Weights of a small contrastive image-text model: encoder widths [40, 64, 120].
Rows from block 5 of the text encoder, named by matrix and row number. Rows with one number belong to one neuron. Each number is 128 + 24 x the weight over its row's rms, rounded and kept within 0 to 255. All counts start at 0. After the name is the row's rms in percent of the matrix's.
# gate: MLP gate (text_encoder.blocks.5.mlp.gate.weight, 672x256), inputs 172-255
# fc1: MLP up (text_encoder.blocks.5.mlp.fc1.weight, 672x256), inputs 172-255
# fc2: MLP down (text_encoder.blocks.5.mlp.fc2.weight, 256x672, transposed), outputs 172-255
gate.143 101 [157 150 127 113 126 139 159 126 192 155 154 134 141 124 122 133 132 129 108 129 143 124 140  92 109 152 125 113 110 161  94 140 110  53 119 140 146 113  90 154 161 129  73 128 161 140 169 143 160 137 129 104  89 100 141 121 108  89 156 122 142 123 127 136 104 107 132 106 143  97 145 115 119 134 120  76  98 119 143 123 140 118 164 118]
gate.144 102 [148 133 139  98 133 138 139 132 111 104 142 122  75 153 122  95 100 140 135 124 121 164 144 130  84 142 125 109  99 131 143 154 135 181 126 104 127  96 135  99 173 129 104  89 142 151 106 134 110 123  82 109  68 152 147 130 155 170 126 115 180 120 111 112 127 145 137 120 147 167 132 120 123 157 132 101 113 149 159 123  85 103  97 112]
gate.145 092 [137  92 109 163 161 143 197 112 125 145 119  94 144 155 100 130 123 122 111 105  91 134 109 151 131  75 115 137  77  84 113 137  99 114 145 116 165 135 122 115 153  77 137 150 133 139 103 181 114 101 176 116 132 114  95 176 151 164 105 105 127 165 139 145 161  89 166 108 114 142 141 117 113 100 101 119 136 134 121  80 113 131 118 108]
gate.146 098 [135 112 141  93  83 130 118 101  89 142 125 103 143 123 122 126 177 121 142 159  88 123 123 142  82 109 146 151 119 108 151 133 107 165 120 130 107 133 130 112 103 153 166 152 127 135 132  87 121 149 158  94 119 159 150 136 125 146 150 107 116 162 118 140 145 142 140 122 155 133 132 121  98 133 173 108 122 175 122 110 113 150 147  85]
gate.147 092 [119 187 111 103  94 175 178 119 101 101 105 139  95 153  94 129 162 139 187 168 161 133 119 127 109 143 141  97 121  87 138 161 141 127 140 113 171  89 173 111 111 101 109 123 125 137 108 122 119 138 138 130 143 141 107 132 111 109 110 125 177  91  95 105 124  97 146 142 128 133 158 167 124 107  88 131 135 106  81 135 163 146 133 143]
gate.148 092 [ 65 107  69 102  87 122 105 145 162 136 169 116 133 134 131 179 115 147 131 111 128 111 121 111 129 137 145 133 144 157 142 161  93 132 116 153 129  91 148 135 112  91 112 103  59 109 108 109 124 143 150 126  80 102  93 146 133 154 137 133 155 144 153 110 132 124 130 140  83 190 151 153 164  93 149  97 115 150 117 158  90 122 101 130]
gate.149 094 [109 146 147 114 148  85 117 113 156 114 120 120 138  97 131 139 100 105 141 145 142 130 146 130 157 138 147 147 126 110 172 129 112 135 143 134 110 113 158 101 122 102 124 126 115  77  85 156 132 121 107 102 109  65 131 118 101 108 132 111  86 105  97  96  95  98  93 131 137 141 169 158 151 106 133 121 113 130 145 113 104 174 139  78]
gate.150 109 [106 113 163 121 128 102  93 171 141 158  76 162 115 147 122  96 116 174 152  94 114 123 134 134 148 145 134 118 124 115 150 164 118 107 106 193  58 122 115 134 142 158 156 108 107 108 117 129 108 132  79 114 120  92 145 186 104 145 128 103 144 118 138 113 112 130 145 127 131 106 113 110 174 100 124 118 152 122 134 126 140 112 124 164]
gate.151 097 [141 124 112 146 131 115 132 131 124 185 151 130 125 140 104 119 142 127 114 164 156  95 158 129 138 130 125  96 131 149  94 103 103 119 162 145 108  96 124 153 125 179 124 110 127 172 125 161 127 155 184 138  79 107 145 127 149 156 126 155 137  78  97 122 109 157 124 129 132 130 138  92  90 139 151 141 144  94 158 150 157  92 123 154]
gate.152 099 [134  59 112 120 135  99 129 126 113 145 141 132 149 116 126  98 160 102 107 134 109 129 112  96 145 153  93 131 133 166 128  98 116 101  83 157 134 141 148 116 102 188 106 134 111 118 138  97 111 129 159 146 136 149 137  89 128 114 141 134 134 153 107 117 111 130 106 108 134 119 158 111 125 110 165 153  85 107 142 121 143 107 109 169]
gate.153 094 [139 132 118 139 116  81 125 135 145 136 150 117 105 129 113 119  94 100  74 172 100  97 115 109 148  94 160 141 157 127 134 123 126 111  96 132 109  94 151 105 156 106  94 121 126 156 115 153 149 119 116  94 132 119 107 120 147 154 139 128 154 178 128 120 119  95 131 114 193  90 153 176 114 130  97 106 182 173 116 105 158 123 138 106]
gate.154 102 [161 130 130 114 125 142 152 125 141 148 150 103 137 144 131 119 112 118 104 129 124 152 132  77 149 155 113 107  95 121 130 121 129 109 127 123 114 103 179 119  69 110 110 102 143 106 108 169 121  97 112 130 158 182 116 114 131 109  90 147 126  96 131 148 134 106 168 187 152 106 101 121  94 131 106 126 127 135  87 126 152 138 130 115]
gate.155 104 [ 94 136 109 121 144 177 103  63 116 129 118 180 134 115 108 145 110 128 101 127 133 156 144 157 120 103 105  96 104 148  97 136 134 126 148 150 169 159 107 112 122 124 112  80 144 169 108 121 152 146  89 135 128  99 129  89 130 122  67 141 122 167 106 118 108 112 148 132 121 129 140 106 126 157 131 164  92 120 135 119 118 143 117 111]
gate.156 107 [140 140  77 119 124  77 135 108 126 122 120 120  99 121 135 148 136 170 135 136  84 107 113 156 130 121  95 143 164 158 141 113 132 163 137 110 185 118 127 165 161 132 138 110 144 165 109 119  94 107 180 160 100 118 121 144  73 180 105  95 142 114 110 123  82 144 115 101 115 123 142  81 142 141 112 131  85 102 121 166  68 164 147 165]
gate.157 105 [141 131 143 127 125 155 108 157 152 106 119 119 145  96 127  91 129 126 119 179 123 144 135 124 117 108 151 114 130 138 148  88  85 150 120 154 164 114 111 118 118  85 154 146 114 114 140 103  93 124 134 105 100 164 208 130  94 131 123 129 133 131 147 139 152 151 152 131  92 173  82 112 160 169 154 173 144 145 117 128 128 124 112  97]
gate.158 095 [110 137 126 118 134 132 163 147 115 124 153 151 131 142 132 147 132 176 142 109 152  84 118 128 125 159 126 153 155 147 136 150 101 100 122  91 113  90 162 138 130 144 128 187 200 126 131 145  86 112 151 136 104 108 110 160 141 164 103 120 163 174 119 130 141 134 110 104 150 137  93 129 111 141 115 144 135 126 149 156 135 113 145 120]
gate.159 102 [114 172  83 122 161 121 143 145 117 136 150 139 104  93 123 110 141 100 144 100 140  98 160 152 137 122 141 114 143 147 107 114 116  75 156 125 127  77 107 134 161 134 148  66 113 155 108 124 158 116 162 160  83 146 147 144  70  95 131 175 121 135 152  85 158 133 142 117 138 109 126 164 104 115 107 144 130 141  98 140 140 151 157 111]
gate.160 093 [106 122 103 110 159 140 145 113 143 159 121  99 128 115 137 160 104 117 106 118 135 136 126 152  87 102 117 146  86 144  96 117 133  86 123 104 117 165 135 114 132 140 112 120 127 120 100 126 138 175  87 167 133 177 109 134 121  78  76 145 104 160 129 113  67 158 106 127 171 137 143 115 111 123 135 130 131 123 122  99 150 150 131 135]
gate.161 098 [117 106 142 111 152  78 143 109  63 110 151 109 104 135 131 102 112 163 117  85 141 137 133 149 113 132 123 113 141  92 119 124 153 182 110 156 117 148 116 118 123 104 107 115  85 135 171 148 120 121 126 109 116 119 179 144 105 141 137 164  95 129 132 132 160 113 128 107  88 186 150 135 134 129 152 148 131 112 106 132 133  84 133 172]
gate.162 096 [161 136 148 106 135 180  77 133 128 140 139 169 135 165  82 139 140 103 116 144 135 100 156 140 119 181 179 144 102 172 107 113 127 114 152 161 116 150 111 194 115 106 117 135  68 126 123 152 103 126 137 152 128 179  93 129 148 172 154 126 113 156 103 154 169  98 114 118 129 148 136 183 159 136 122 138 120 108 109  82  82 122 152 108]
gate.163 081 [154  61 159 148 109 154 140 105 146  99 176 148 130 123 147 136  96 116 111 152 101 163 136 143 151 121 201 102 169 134 100 118  90 139 101 166 166 141 153 105  85 117 114  59 109 131 150 158 130 111 128 105 166 136 149 131 196  99 121 177 125 147 139 136 151 100 132  98 102 136 117 119 123 123 154 109 138 153 146 141 141 108 137 113]
gate.164 103 [197 139 159 122 126 140 146 132  94 128 139 108 129 140 115 122 142 102 124 110 109 150 133 119 178 202  78 109 136 169 164 163 182 106 153 145 149 137 146 115 124  77  88  97 125 142 107 151 178 132  94 159 142 102 165  88 106 127 182 144 144 148 110 146 150 119 112 125 134 123 147 127 151 128 137 140 120 152 126 116 142 141 132 120]
gate.165 094 [132 140 188 117  88 157  97  86 117 152 131 134 129  82 151 100 120 125 119 119 118 174 118 150 117 110 124 177 149 112 111  89 170 130  97 149 153 104 116 183 153 117  94 150 129 121  90 135 103 127 160 126 148 115  85 118 114 157 105 160  68 149 142 132 126 124 117 144 141  74 110 189 131 146 117 130 113 134 143 121 123 121 136 116]
gate.166 099 [ 86 129 117 144 134 163 126 106 131  84 130 141 136 150 129 111 140 159 165 127  91 160 112 146 113 146 109 182 151 127 166 116 135 136 138 109 162 126 140 120  94 165 138 137 125 165 141 134 118 113  94  72 132  99 110 156 158 111 121 139 144 174 150 114 171 124 161 137 142 131  81 132 113 124 171  78 101 127 149 139  66 141 140 111]
gate.167 096 [129 123 144 137 118 118 131 162 142 142 165  88 142 162 155 120 108 131 131 124  70 130  98 179 130  97 183 132  92 129 135 154 142 121 118 148 131 126 103 115 136 122  98 156 122 102 146 135 100 134 123 135 115 130 147 136  89 129 115 137 124 142 136 142 106 144 115 135 140 152 119 139 134 113 195 117 113 173 123 126 154  74  94 142]
gate.168 103 [ 99 101 125 132 152  88 169 140 133  68 154 148 140 139 134 134 143 111 113 129 134 139 102 144 132  92 129 123 120 110 182 101 121 118 133 129 108 119 128 108 167 150 118 112 172 113 132  98  90 139 167 132 131 128 141 140 117 158 133 136 153 154 129 148 153 129 101 147 111 136 107 131 109 150 155 101 100 130 117 103 134 112  65 120]
gate.169 092 [128 112 133  87 114 144 153 145  94 129 101 105 153 132 125 159 139 111 131 177 104 134 150 138 166  97 149 144 113 157 111 134 122 170 146  81 109 132 115 125 114 118 134 162 102  98 114 100 138  79 100 144 116 135 168 119 112 169 113 113 175 117 133 142 116 117 153 117 128 157 144  93  97 130 151  89 126 122 130 123 141 149 164 125]
fc1.143 096 [159  95  87 118 176 145 105  98 129 137 112 170 130 156 124  98 154  91 133 127 166 123 114 148 115 108 116 111 112 152 138  90 143 143 159 147 143 123  91 125 131 118 160 111 158 121 122 128 122 168 144 172 100 105 140 128 148  86 138 117 134 111  93 156 143 103  77 134  91 122 141 156 152  99 151 139 121 122  83 126 153 143 154 132]
fc1.144 115 [103 113 154 147 128 153 142 127 128 129 115 143 180  94 112 141 196 136 100 140 167 128 113 113 117 131 183 138  78  97 115 138 111 128 200 148 146  99 142 153 127 122 144 137 168 122 114 118 121 137 136 115 138 119 118 122  99 115 112 128 116 150 146 129 132 146 133 112 179  80 115 159 166  71 136 128 128 122 100 134 182 147 116 123]
fc1.145 098 [128 131 183 159 132 125  95 140 118 108 162 109  93 146 126  91 123 140 104 131 135 123 135 144 117 112 133 137 132 120 139 101 115 109 136 115 100 114 108 128 147 101 111 138 159 107 154 142 135 104 149 119 116  75 115 122  89 162  95 155 106  92 142 144 114 100 122 117 126 138 121  99 123 120 107 136 145 132 169 173 176 151 167 113]
fc1.146 103 [ 84 138 106 137 101 140 138 122 152 165 128 154 105 106 166 144 115 121 159 154 141 113  79 132  91 122 124 126 141 159 109 119 142 101 128  81 128  85 122 108 150 140 176 137 118 154 177 152 138 148 137  92 111 104 131  93 177  79 104 137  88 145 142 129 130  85  92  94 142 115 104 134 148 153 105 140 109 134 109 143 123 134 123 149]
fc1.147 099 [124 114 119 122 102 102 133 123 128 111 101 119  80 124 137 155 116  87 114 142 166 149 128 150  76 112  92 127 138 135 125 134 153 146 183 134 145 133 157 115 110 144 136 130 129 121 127 117 160 132 123 138 148 167 118 124 147 132 145 137 136 115 112 125 101 135 123 157 119 118 139 116 155 124 105 121 116 122 156 126 156 173  95 142]
fc1.148 096 [ 95 114  98 150 149 169 134 132 108 139  86  88 107 134 123 149 147 111 139 134  75 117 141 171 109 184 135 166 111 147 115 139 103 163 113 126 108 119  88 163 134 133 118 135 155 133  99 131 141 153 160  72 157 100 125 168 100  84 131 109 140 162 131 129 127 121 122 138 142 154 108 136 105 121 112 107 141 114 157 122 150 144  92 109]
fc1.149 099 [140 147 128 106 133 125 130 135 130 157 132 122 157 135 130 137 178 137 115 144 128 139 101 143 106 150 101 111 132 159 128 127 154 129 104 124  94 161 117 149 152 182  94 154 174 128 119 135 119 169 152 146 119 140 137 120 141 147 154  99 133 113 164 150 136 143 155 104 100 126 110 142 145 129 112 166 100 138 126  91 136 111 118 147]
fc1.150 111 [132 163 133 136 127 174 118 104 108 140 111 149 138 100 156  94 121 122 147 148 145 166 131 147 139 121 133 107 114 130 102 106 148 131 144 123 100 137 126 180 164 139 151 137 124 120 173  87  79 132 177 116 159 124 106  84 104  79 111 136 121 155 117 127 134 124 121 148 123  55 105 158 113 152 154 175  87 118 113 120 117 154  83  88]
fc1.151 097 [142 129 132 147 135 124 133 126 133 155 160 129 122 157  62 140 124  58 126 156 135 115 196 126 116 124 128 107 161 140 107  77 112 106 196 141 123 118 130 127 135 161 173 123 150 138 131 165 111 140 161 132  88 129 130 139 102 182 132 154 127  78 180  80 131 149  92 119 147 118 120 108 107 132 134 162 117  80 148 122 130 135 104 144]
fc1.152 104 [ 99 161 145 135 184 178 107 144 157 130 152  88 109 144 139 116 138 104 154 162  95 142  98 144 112 144 134 113  83  82 190 142  84  75 104 123 151 168 152 107 136 160 124 161 100 121 126 123 161  84 138  97 113 128 129 100 152 127 121  77 143 168 146 110 106 130 124 145 130 138 110 138 156 137 158 102 187 113 118 165 124 127 131 128]
fc1.153 097 [132 101 114 110 168 131  72 128 168 124 175 136 116 124 107 106 113 154 152 153 145 121 118 151 113 135 117 165  88 112 119 183  79 134 126  77 122 107  99  89 113 101 115 134 101 136 107 124 133  82 117 167 124 136 167 104 136 131 133 137 152 144 130 162 130 158 160  98 132 143 157  91 136 115 104 156  81 103 153 108 142 141 127 130]
fc1.154 109 [146 111 137 149 112 130 130 140  98 112 136 128 116 144  70  92 113 111 130 119  96 131 131 146 178 145 137  96 150 136 135 142 149 119 138 168 140 126 156 125  95 117 142  83 181 151 148 168 141 126  99 110 106 141 150 115 125 137 132  96 107 134 123 148  83 146 119 148 163  77 186 139 128 169 164 107 121 109 131 108 125 133 129 164]
fc1.155 101 [130 132 136 101 130 109 134 130 120 114 151 124 126 143 174 114 141 127 148 162 129  87 136 123 131 135 107 167 139 155 173 160 155 129 131 160  73  98 152 137 136 109 150 128 123 160 115 138 143 154 167 134  91  91 139 123 146 129 168 144 132 130  77 131 117 110 133 163 120 148 133 137 100 154 138 103  92 125 137 156 162 117  88 162]
fc1.156 102 [154 149 141 119 185 134 133 154 133  93 103 162  93 116 120 129 148 123 112 135 152 106 127 120 171 145  92 116 137 110 160 150 161 145 101 128 123 116 138 142  99 139 154 120 142 129  99 110 111 165 144 147 140 140 106 134 146 115 129  96 119 147 126 138 152 145 159 128 139 111 127  78 160 103 146 114 115 154 136 155  86 131 148 113]
fc1.157 103 [154 111 148 144 125 106 150 131 133 131 119 135 140 150 104 117 134 131 130 121  88 150 127 139 146 139 132 156 151 134 140 128 154 137 135 108 148 134 111 154 120 184  77 138 176 132 123 137 135 113 140 153 149 123 118 131 162 110  97 159 119 137 157 108 129 106 112 135 138 136 121 119 125 130 118 106 121  87 167 131 120 102 162 100]
fc1.158 112 [113 108 136 145 134 137 174 155 161 157 107 157 150 133 178 164  95 156 127 149 109 139 104 106 133 131 116 105 135 104 174 146 168  77 141 113  99 134 173 117 116 164 126 174 127 173 127 148 169 118 111 111 124 112 135 123 122 122 156 122 127 160 109 102 130  64 140 135 121 125 128  96 157 149 136 141 141 143 166  96 138 100 102  94]
fc1.159 093 [128 131 147 127 118 181 108 109 108 123 156 151 182 137 121 135 128 135 162 157 154 105 101 116 132 158  82 145 109 103 132 126 143 128  90 130  83 136 127 120 141 152 145 146  95 143  91 114  91 151 116 105 151 144 164 133 176 184 126 115 158 101  93 132 142 120 166 138 135 100 125 101 153 149 113 125 158  66 146  92 112  92 157 159]
fc1.160 099 [128 151 126 104 169 129 118 140  90 152 129 115 173 149 131 142  94 140 117  69 131 134 113 120 112  97 108 117 112 139 109 173 123 138 101 115 104 177 132  55 146 141 145 118 176 113 112 136 104 151 128 153 127 109 132 114 138 157 121 176  84 124 161 139 104 141 105  95 135 123 107 116 108 145 152 102 108 118  95 159 103 116  88 133]
fc1.161 096 [150 134 153 166  99 197 127 120 137 130 126 141 139 133 155 164 154 143 167 157 135 135  79  90 124 124 124 151 132 147 125 124  97 135 148 132 138  94 130 138 151 118 120 129 161 117 151 103  84 140 131 139 104 115  96 115 135 147  85 121 127 123 150 112 150 143 126 146 159  98 154 132 180 133 166 117 149 141 127 117 115 151 128  65]
fc1.162 103 [ 99 120 159 134  92  95 133 166 106 126 147 117  85 142 151 128 117 157 127 124 131 147 167 147 134  89 121 154  92  89 113  96 129 161 112 136  89 112 113 141 177 145 115 119 134 125 119 120 145  82 120 142 109  99 184 150 136 116 108  85 122 123 140 133 146 119 122 139 167 147 110  79 121 116 134 177 140 137 117 106 152 150 134 111]
fc1.163 096 [106 150 113 168 129 150 163 184 116 136 116 136 162 107 143 144 117 158 164 136 124 118 170 112 121 141 111  84  88 141 136 129 141  77 141 115  91 104 110 120 140 126  97 116 127 121 121 161 148 116 102 131  98 109 131 100 131 120 121 160 139 107 133 153 145 144 161 138 169 137 110 147 114 145 134 124 139 157 162 137 109 124 175 120]
fc1.164 105 [115  94 121  98 119 165 153 131 127 158 146 111  93 179 143 122 141 117 115 124 108 145  95 124 139 167 117 115  94 145 118 129  89 108  98 135 146 119 119 116 149 116  89 114 107 121 146 109 182 118  86 128 136 154 173  83  86 127 115 137 106 115 109 133 135 137 102 154  95  96 138 139 145 163 102 134 102 172 118 102 113 120  61 114]
fc1.165 106 [131 131 156 127 101 131 131 135 162 143 150 139 138  90 130 126 124 159 142 133  93 175 133 109 109  99 144 149 151 135  95  84 119 135 111 124 140 117  97 129 112 125 106 126 108 159 119 143 175 110 156 137 195 155  77 118  91 112 137 143  66 168 134 153  81 140 114 152 149  68  96 128 114 139 121 146 108 129 120 153 126 135 123 120]
fc1.166 099 [108 117 142 124 139  93 187  90 108  73 135 142 129 122 110 114 105 143 116 146 140 120 135 128 115 125 116 154 119 176 173 109 149 127 157 147 119  96 114 146  84 147 133 112 109 134 137 111 156 120 139  99 157 116 120 152 161 140 143 127 139 121 145 112 155 133 160 135 182 147  99 125 153 113 130 129 152 112 104 114 126 114 173 165]
fc1.167 100 [112 149 147 130 110 106 160 136 122 127 125  98 140 145 134 154 108 117 113 147 143 121 114 120 134 104 201 162 129 104 182 114 148 104 126  93 150 143 129 103 130 118 114 131 134 124 142 109 108 111 127 137 112 138  79 122  69 123 126 107 158 104 100 182 137 131  86 111 151 165 118 169 138 142 128 157 110 138 119 131 118 126 129 121]
fc1.168 107 [125 127 125 120 102 103 120  77 148 102 149 159 113 145 117 164 203 123 111 108  96 115 128 126 106  99 170 142 115 111 137  96 140 151 121 111  87 177 161 116 154 113 120 120  99 151 135 123 129 141 145 130 141 139 169 142  98 177 139 150 117 156 115 158 115 128  99 115 162 127 109  93 100 117 121 125 158 159 210 142 122 120 141 121]
fc1.169 095 [ 92 102 155 127 101 141 140 134 125 116 103 122 169 114 149 150 141 111 157 130 122 120 106 137 113 154 150 139  75 121 113 100 134 172  96  85 142  67 101 101 146 193 120 129 133 148  90 145 132 144 117 167 144 156 113 106 123 137 149 137 147 148 144 104 128 146 150 167 139 117 132 104  95 122 162 112  77 107 150 152 165 124 165 102]
fc2.143 126 [145 142 118  94 103 113 126 126 157 148  96 123 146 122 123 127 154 124 132  77  74 132 134  83 147 162 102 145 106 104  70 138 131 116 113 159  92 158 165 149 110 120 107 130 147 152 144 117 128 136 125 120 136 166 125 111 143 126 146  87  88  85 149 105 137 148 160 157 147 163 128 106 119 131 117 164 133 130 128 138 172 136 111 135]
fc2.144 069 [115 138 131 123 152 125 152 171 123 133 147 146 126 138 105 121 156 127 139 121 153 126 117 101 141 122 126 137  69  86 114 137 124 114 200  99 132 130 144 147  98 115 105 160 153 162 168 163  95 130 127 138 120 140  98 172 108 145 102  88  88 139 129 120 141 168 135 121 143  69 101 149 161 128 116 141 103 122 104  88 110 112 109 125]
fc2.145 076 [ 93 122 131 131 112 144 145 122 162  91 125 146 162 121 108 143 137 124 135  90 111 161 131  98 141  82  97 104 206 135 108 152 131  96 139 124 140 109 125  74 159  57 106 162 130 121 119 121 137 107 117 135 113 160 126 120 152 123 133 127 118 104  98 131  99  98 103 132 113 131 170 122 138 121  61 144 159 115 175 128 163 159 116 119]
fc2.146 135 [109 163 128 155  93 105 135 167 128 182 136  87 149 152 127 121 134 138 160 107 119 153 105 144 135  97 164  78 151 179 124 114 131 139 115 121 104  74 146  91 124  84 139 105 153 128 129 139 146 138 124 216 109 102 138 144 129 116 136 128 107 104 166 142 136 137 120  93 154 136 111 103 133 123 106 125  67 127 123 147 153 154 128 100]
fc2.147 101 [128 126 124 130 103 166 118  84 158 155 127 174 134 117 132 144 163 124 129 131 154 149 143 151 148 143 137 114 142 144 134 108 141 120 134 104  96 119 145 111 132 157 132 139  89 138 112 171 105 136 147 111 132 136  76 100  91 139 127 175 115 163 134 136 117 141 141 112 114 116 110 128 101  77 111 164 121 121 122 102 117 107 135  90]
fc2.148 076 [133 136 137 156 155 137 108 130 101 173 119 132 108 122 126 117 101 128 116 138 116 106 150 167 139  98 110 174 120 177 135 100  99 149 210 105 125 152 144 104 135 112 157 156 121 133 139 107 145 109 145  86 122 113 121  89 114 134 116 122 137 150 175 165 138  87 116 103  83 145 111 115 129 109  75 148 172 149 108 129 143 133 126 104]
fc2.149 145 [102 137 117 112 106 160 108 105 125 154 154 122 159 122 135 112 113 177 180 123 144  84 115 126 129 126 156 112 100 139 119 157 127 124 127 104 145 159 170 109 118 118  84 127 161  85 117 125 105  89 115 143 108 117  94 140 133 119 122  91 110 135 136 164 132  96 111 167 106 141 122 134 143 106 158 109 122 193 125 144  62 103 162 158]
fc2.150 119 [154 149 145 164  99 138 120 156 161 128 154 121 129 157 182 127 153 127 125 122 146 105 132 140 118  98 122 122 131 113 130 106 113 123 162 148  99 110 118 137 116 113 110 114 141 125  30 167 125 141 134  90 108 116  92 116 117  71 131 133 124 124 139 132 190 131 136 114 125 129 132 153 137 164 180 103  99 102 149 134  87 135 143 108]
fc2.151 115 [134  73 127 136 115  97 160 158 126 118  99  77 102 190 108 129 111 104 134 170 143 114 136  80 136 141 120  99 129 139 132 166 128 117  72 107 153 108 125 160 142 155 142 153 128 161 103 117  92 122 126 124 137  98 126  72 108 132 131 108 118 130 163 141  99 106 139 123 137 136 120 130  87 107 173 135 143 103 124 131 134 158 172 119]
fc2.152 128 [160 100 120 121 143 114  94 157 122  99 114 133 195 156 176 116 120 106 112 106 145 118 127  77 137  91 136  75 151 129 127 123 138 144 151 112 142 110 106 110 163 163 145 124  93 105 141 101 172 119 130 145 139 115 124 157 117 161 127  91 126 168 112 100 123 106  96 106 120 165 146 159 101 167  82 145 157 157 146 100 123  88 103 122]
fc2.153 084 [163 148 104 117 131  73  88 114 150 130 156 143  98 141 121 143 169 148 156 148 140 125 131 114 126 116 120 105 133  93  91 160 146 122 115 166 111 179 170 114 128 118 128 127  94 131 117  98  91 110 116 107 123 133  90 122 137 124 130 151 122 137 127 129 134 148 116 160 126  85 160 132 141 153 116 134 108 141 123 146 142 116  92 145]
fc2.154 087 [158 142  92 112 115 137 153 142 130  90 136 125 114 117 121  92 133 147 112 136  85 106 121 194 167 151 108 128 103 126 156 112 113 116 127 139 104 184 124 119 118 114 127 133 104 157 137 156 117 142 122 113 136  87 162 124 115  97 131 169 144 135 140 100 142 113  91 150 152 134 111 137 131  78 106 141 129 106 153 142 115 153 152 151]
fc2.155 127 [ 85 146 144 108 102 110 109 142 127 164  96 174 119 141 127 117 161 151 143 185 114 149 142 125 155  92 131 121 123 113 133 155 100  99 119  92  57 130 154 106 159  69 146 141  97 154 105 181 134 139 147 162 148  99 120 115 153 133 149 146 161 140 119 103 132 159 138 161 143 127 156 125 140 135 128 120 147  95 124 135 146 159 131 108]
fc2.156 092 [ 88 122 105 114 124  67 113 122  81 159 171 137 195 126 160 135  95 104 101 112 137 149 138 139 151 143  74 155 142 111 140 113 131 138 127 123 127 136 157 146 104 135 175 128 120 129 138  90  85 123 130 139 118 159 193  93 162 158 123 111 127 142 164  98 139 174 114 139 127 111 121  94 119 130 146 132 143 122 118 118 111 122  53 134]
fc2.157 102 [152 106  94 128 116 140 142 128 132 111 135  94 134 151 151 115 119 132 132 156 137 116 141 115 142 121 170 116 151 122 112  92 104 104  62 133  90 146 129 134 108 128 104 108  89 141 128 115 115 130 137 105 132 145 132 129 158 165 148 159 119 157 138 100 139 161 105  90  93 141 102 100 137 163 116 145 115 157 165 144  93 142  99 135]
fc2.158 101 [ 90 158  93 124  95 149  83  78 123 141 141 147 126 128 107 168 135 124 165 135 116 125 100 130  88 137 134 144 120 182 122 142 196 138 127 104  99 112 129 151  89 111 135 147 103 152 163 151 135 143 135 102 141 157 144 140 139 128 164 134 128 136 158 109 102  96 162 153 114 148 136 109 152 131 155 142 117  90 143  88 124 169  87  85]
fc2.159 087 [163 117 162 116 113 114  95 105 124 151 124 137 118 129 131  63 114 100 120 170 130 158 141 163 137 134 132 137 107 131 146  72 163  94 141 153  93 142 132 138 151 139 144 139 125 151  97 106  99 148 150 132 134 107 177 124 109 118 137 133 129 147 126 160  95 126  94  62 154  82 166 110 136 134 123 106 133 172 122 141 111 124 153 109]
fc2.160 075 [ 99  91 133 136 142 150 181 136 108 123 123 121 151 122 120  79  91 122 139 117 111 128 131 139 101 104 156  86 128 124 106 103 136 132 158 118  90 145 135  66  94 161 108 131 122 133 169 152 126 141 119 136 135 113 157  75 126 123 128 123 131 151 138 133 126 129 134 134 163 124 135 111  98 163 158 152 108 136 109 118  85 116 111 135]
fc2.161 100 [109 128 173 142 119 168 135 134 108  76 132  93 129 142 153 141 126 158 146 114  93 120 102 109 136 145 123 136 141 128 153 147 173 164 162  97 120 176 160  83 122 112 108 133 113 120 146 131 106 137 108 174 150  83 171 140 104 183 104 152 152 104 141 144 105 149 159 125 132 146  93 120 115 119  91 140  89 147 134 163 162 123 129 121]
fc2.162 084 [132 113 137 139 151 106 105 110 103 133 140 166 153 145 146 148 140 132 134  98  96 121 119 120  99 115 144  69 131  99 162 143 103 124 131  77 137 150 110  96 124 130  98 154 164 152 117 131 131 118  83 144 127 133 137 171  98 144 131 140 127 171 137 121 126 124 104  92 163 113 104 112 133 131 148 161 121 112 139 155 146 108 124  99]
fc2.163 106 [143  96 123 135 102 172 181 145 135  86 164 149 117 123 149 101  98  85  66 135 118 139 172 123 123 104 141 160 155  73 138 138 146 104 153 139 143 106 146 118 145 117  92 137 149 151 134 158 168 175 135 129 138 123 111 138 133 126 145 122 102 138 114  95 178 139 110 117 125 126 124 116 109 112  95 138 137  88 120 177 129 144 159 132]
fc2.164 109 [ 94 137 115 124 134 148  80 130 138 162 135 145 148 114 138  92 150  90 152  90 104  83 125 105 100 138 165  90 104 141 145 154 147 137  91 128 143 161 142 119 133  98 104 137 125 108 100  93 193 151 141 157 140 160 126 159 157 182 129  91 128 140 104 110  99 124 112 110 124 187 121 128 117 130 159  96 116 176 177 129 133 109 108 176]
fc2.165 131 [138 144 167 103 111 163 120 171 171 120  98 104 101 142 113 127 120 144 149 124 143 161 109 116 131 133 145 177 157 133 121 120 157 111 132 152 142 164 161 110 135 135 155  80 127  95 140 131 140 124 108 131 161 167 145  99 121 131  83 105  76  96 125 120 103 131 149 108 177 146 109 114 156  93 103  90 126 129  92 140 125 148  99 127]
fc2.166 071 [128 133 176 104 108  98 105  91 124 154 131 161  82 157 140 154 137 139 136 111 135 100 109 118  98 126 105 135  94 107 129 124 160 153 140 137 149 120  99 142 135 169 117 124 158  58 112 126 119 151 145 121 145 131 133 191 131 147 133 143 164 121 132 151 138 109 108 132  82 123 127 145 128 128 155 153 119 114 161 133  89 156 138 132]
fc2.167 122 [112 147 109 101 161 118 163 140  96 161 145 142 133  86 111 165 146 117 144  88 130 104 114  91 158 103 117 102 120 120 109 141 111 103 125 125 113 128 121 154 108 135 158 112 114 163 141 100 107 106 147 165 128 183 118 129 149  81  67 122 125 108 207  86 123  85  98 100 157 111 114 101 132 134 136  79 130 107 163 127 152 135 149  94]
fc2.168 114 [134 135  94 103 105 166 153 115 140 118 148 171 145 154 103 124 108 157  97 110 135 117 135 132 116 117 129 126 136 110  99 114 153 125 138  91 123 144  87 166 158 149 123  95 166 149 149 163 136 144 125 132 158 124 113 154 102 152 143 127 115 142 156 118 114 141 131 139 171 166 110 116 115 148 139 100  81  83  85 159 108 145 109  93]
fc2.169 103 [102 124 103 128 116 127 113 133 106 131 157 111 143 132 136 183 139 158 115 141 109 114 140  96 132 117 135  85 114  93 103 113 140 144  81 127 101 133 150 138 143 118 113 102 124 120 134 118 134 112  70 154 122 112 154  84 155 142 105 145 139 147 145 102 118 108 133 136 136 108 133 118  99  98 167 140 150  91 135 157 109 107 129 170]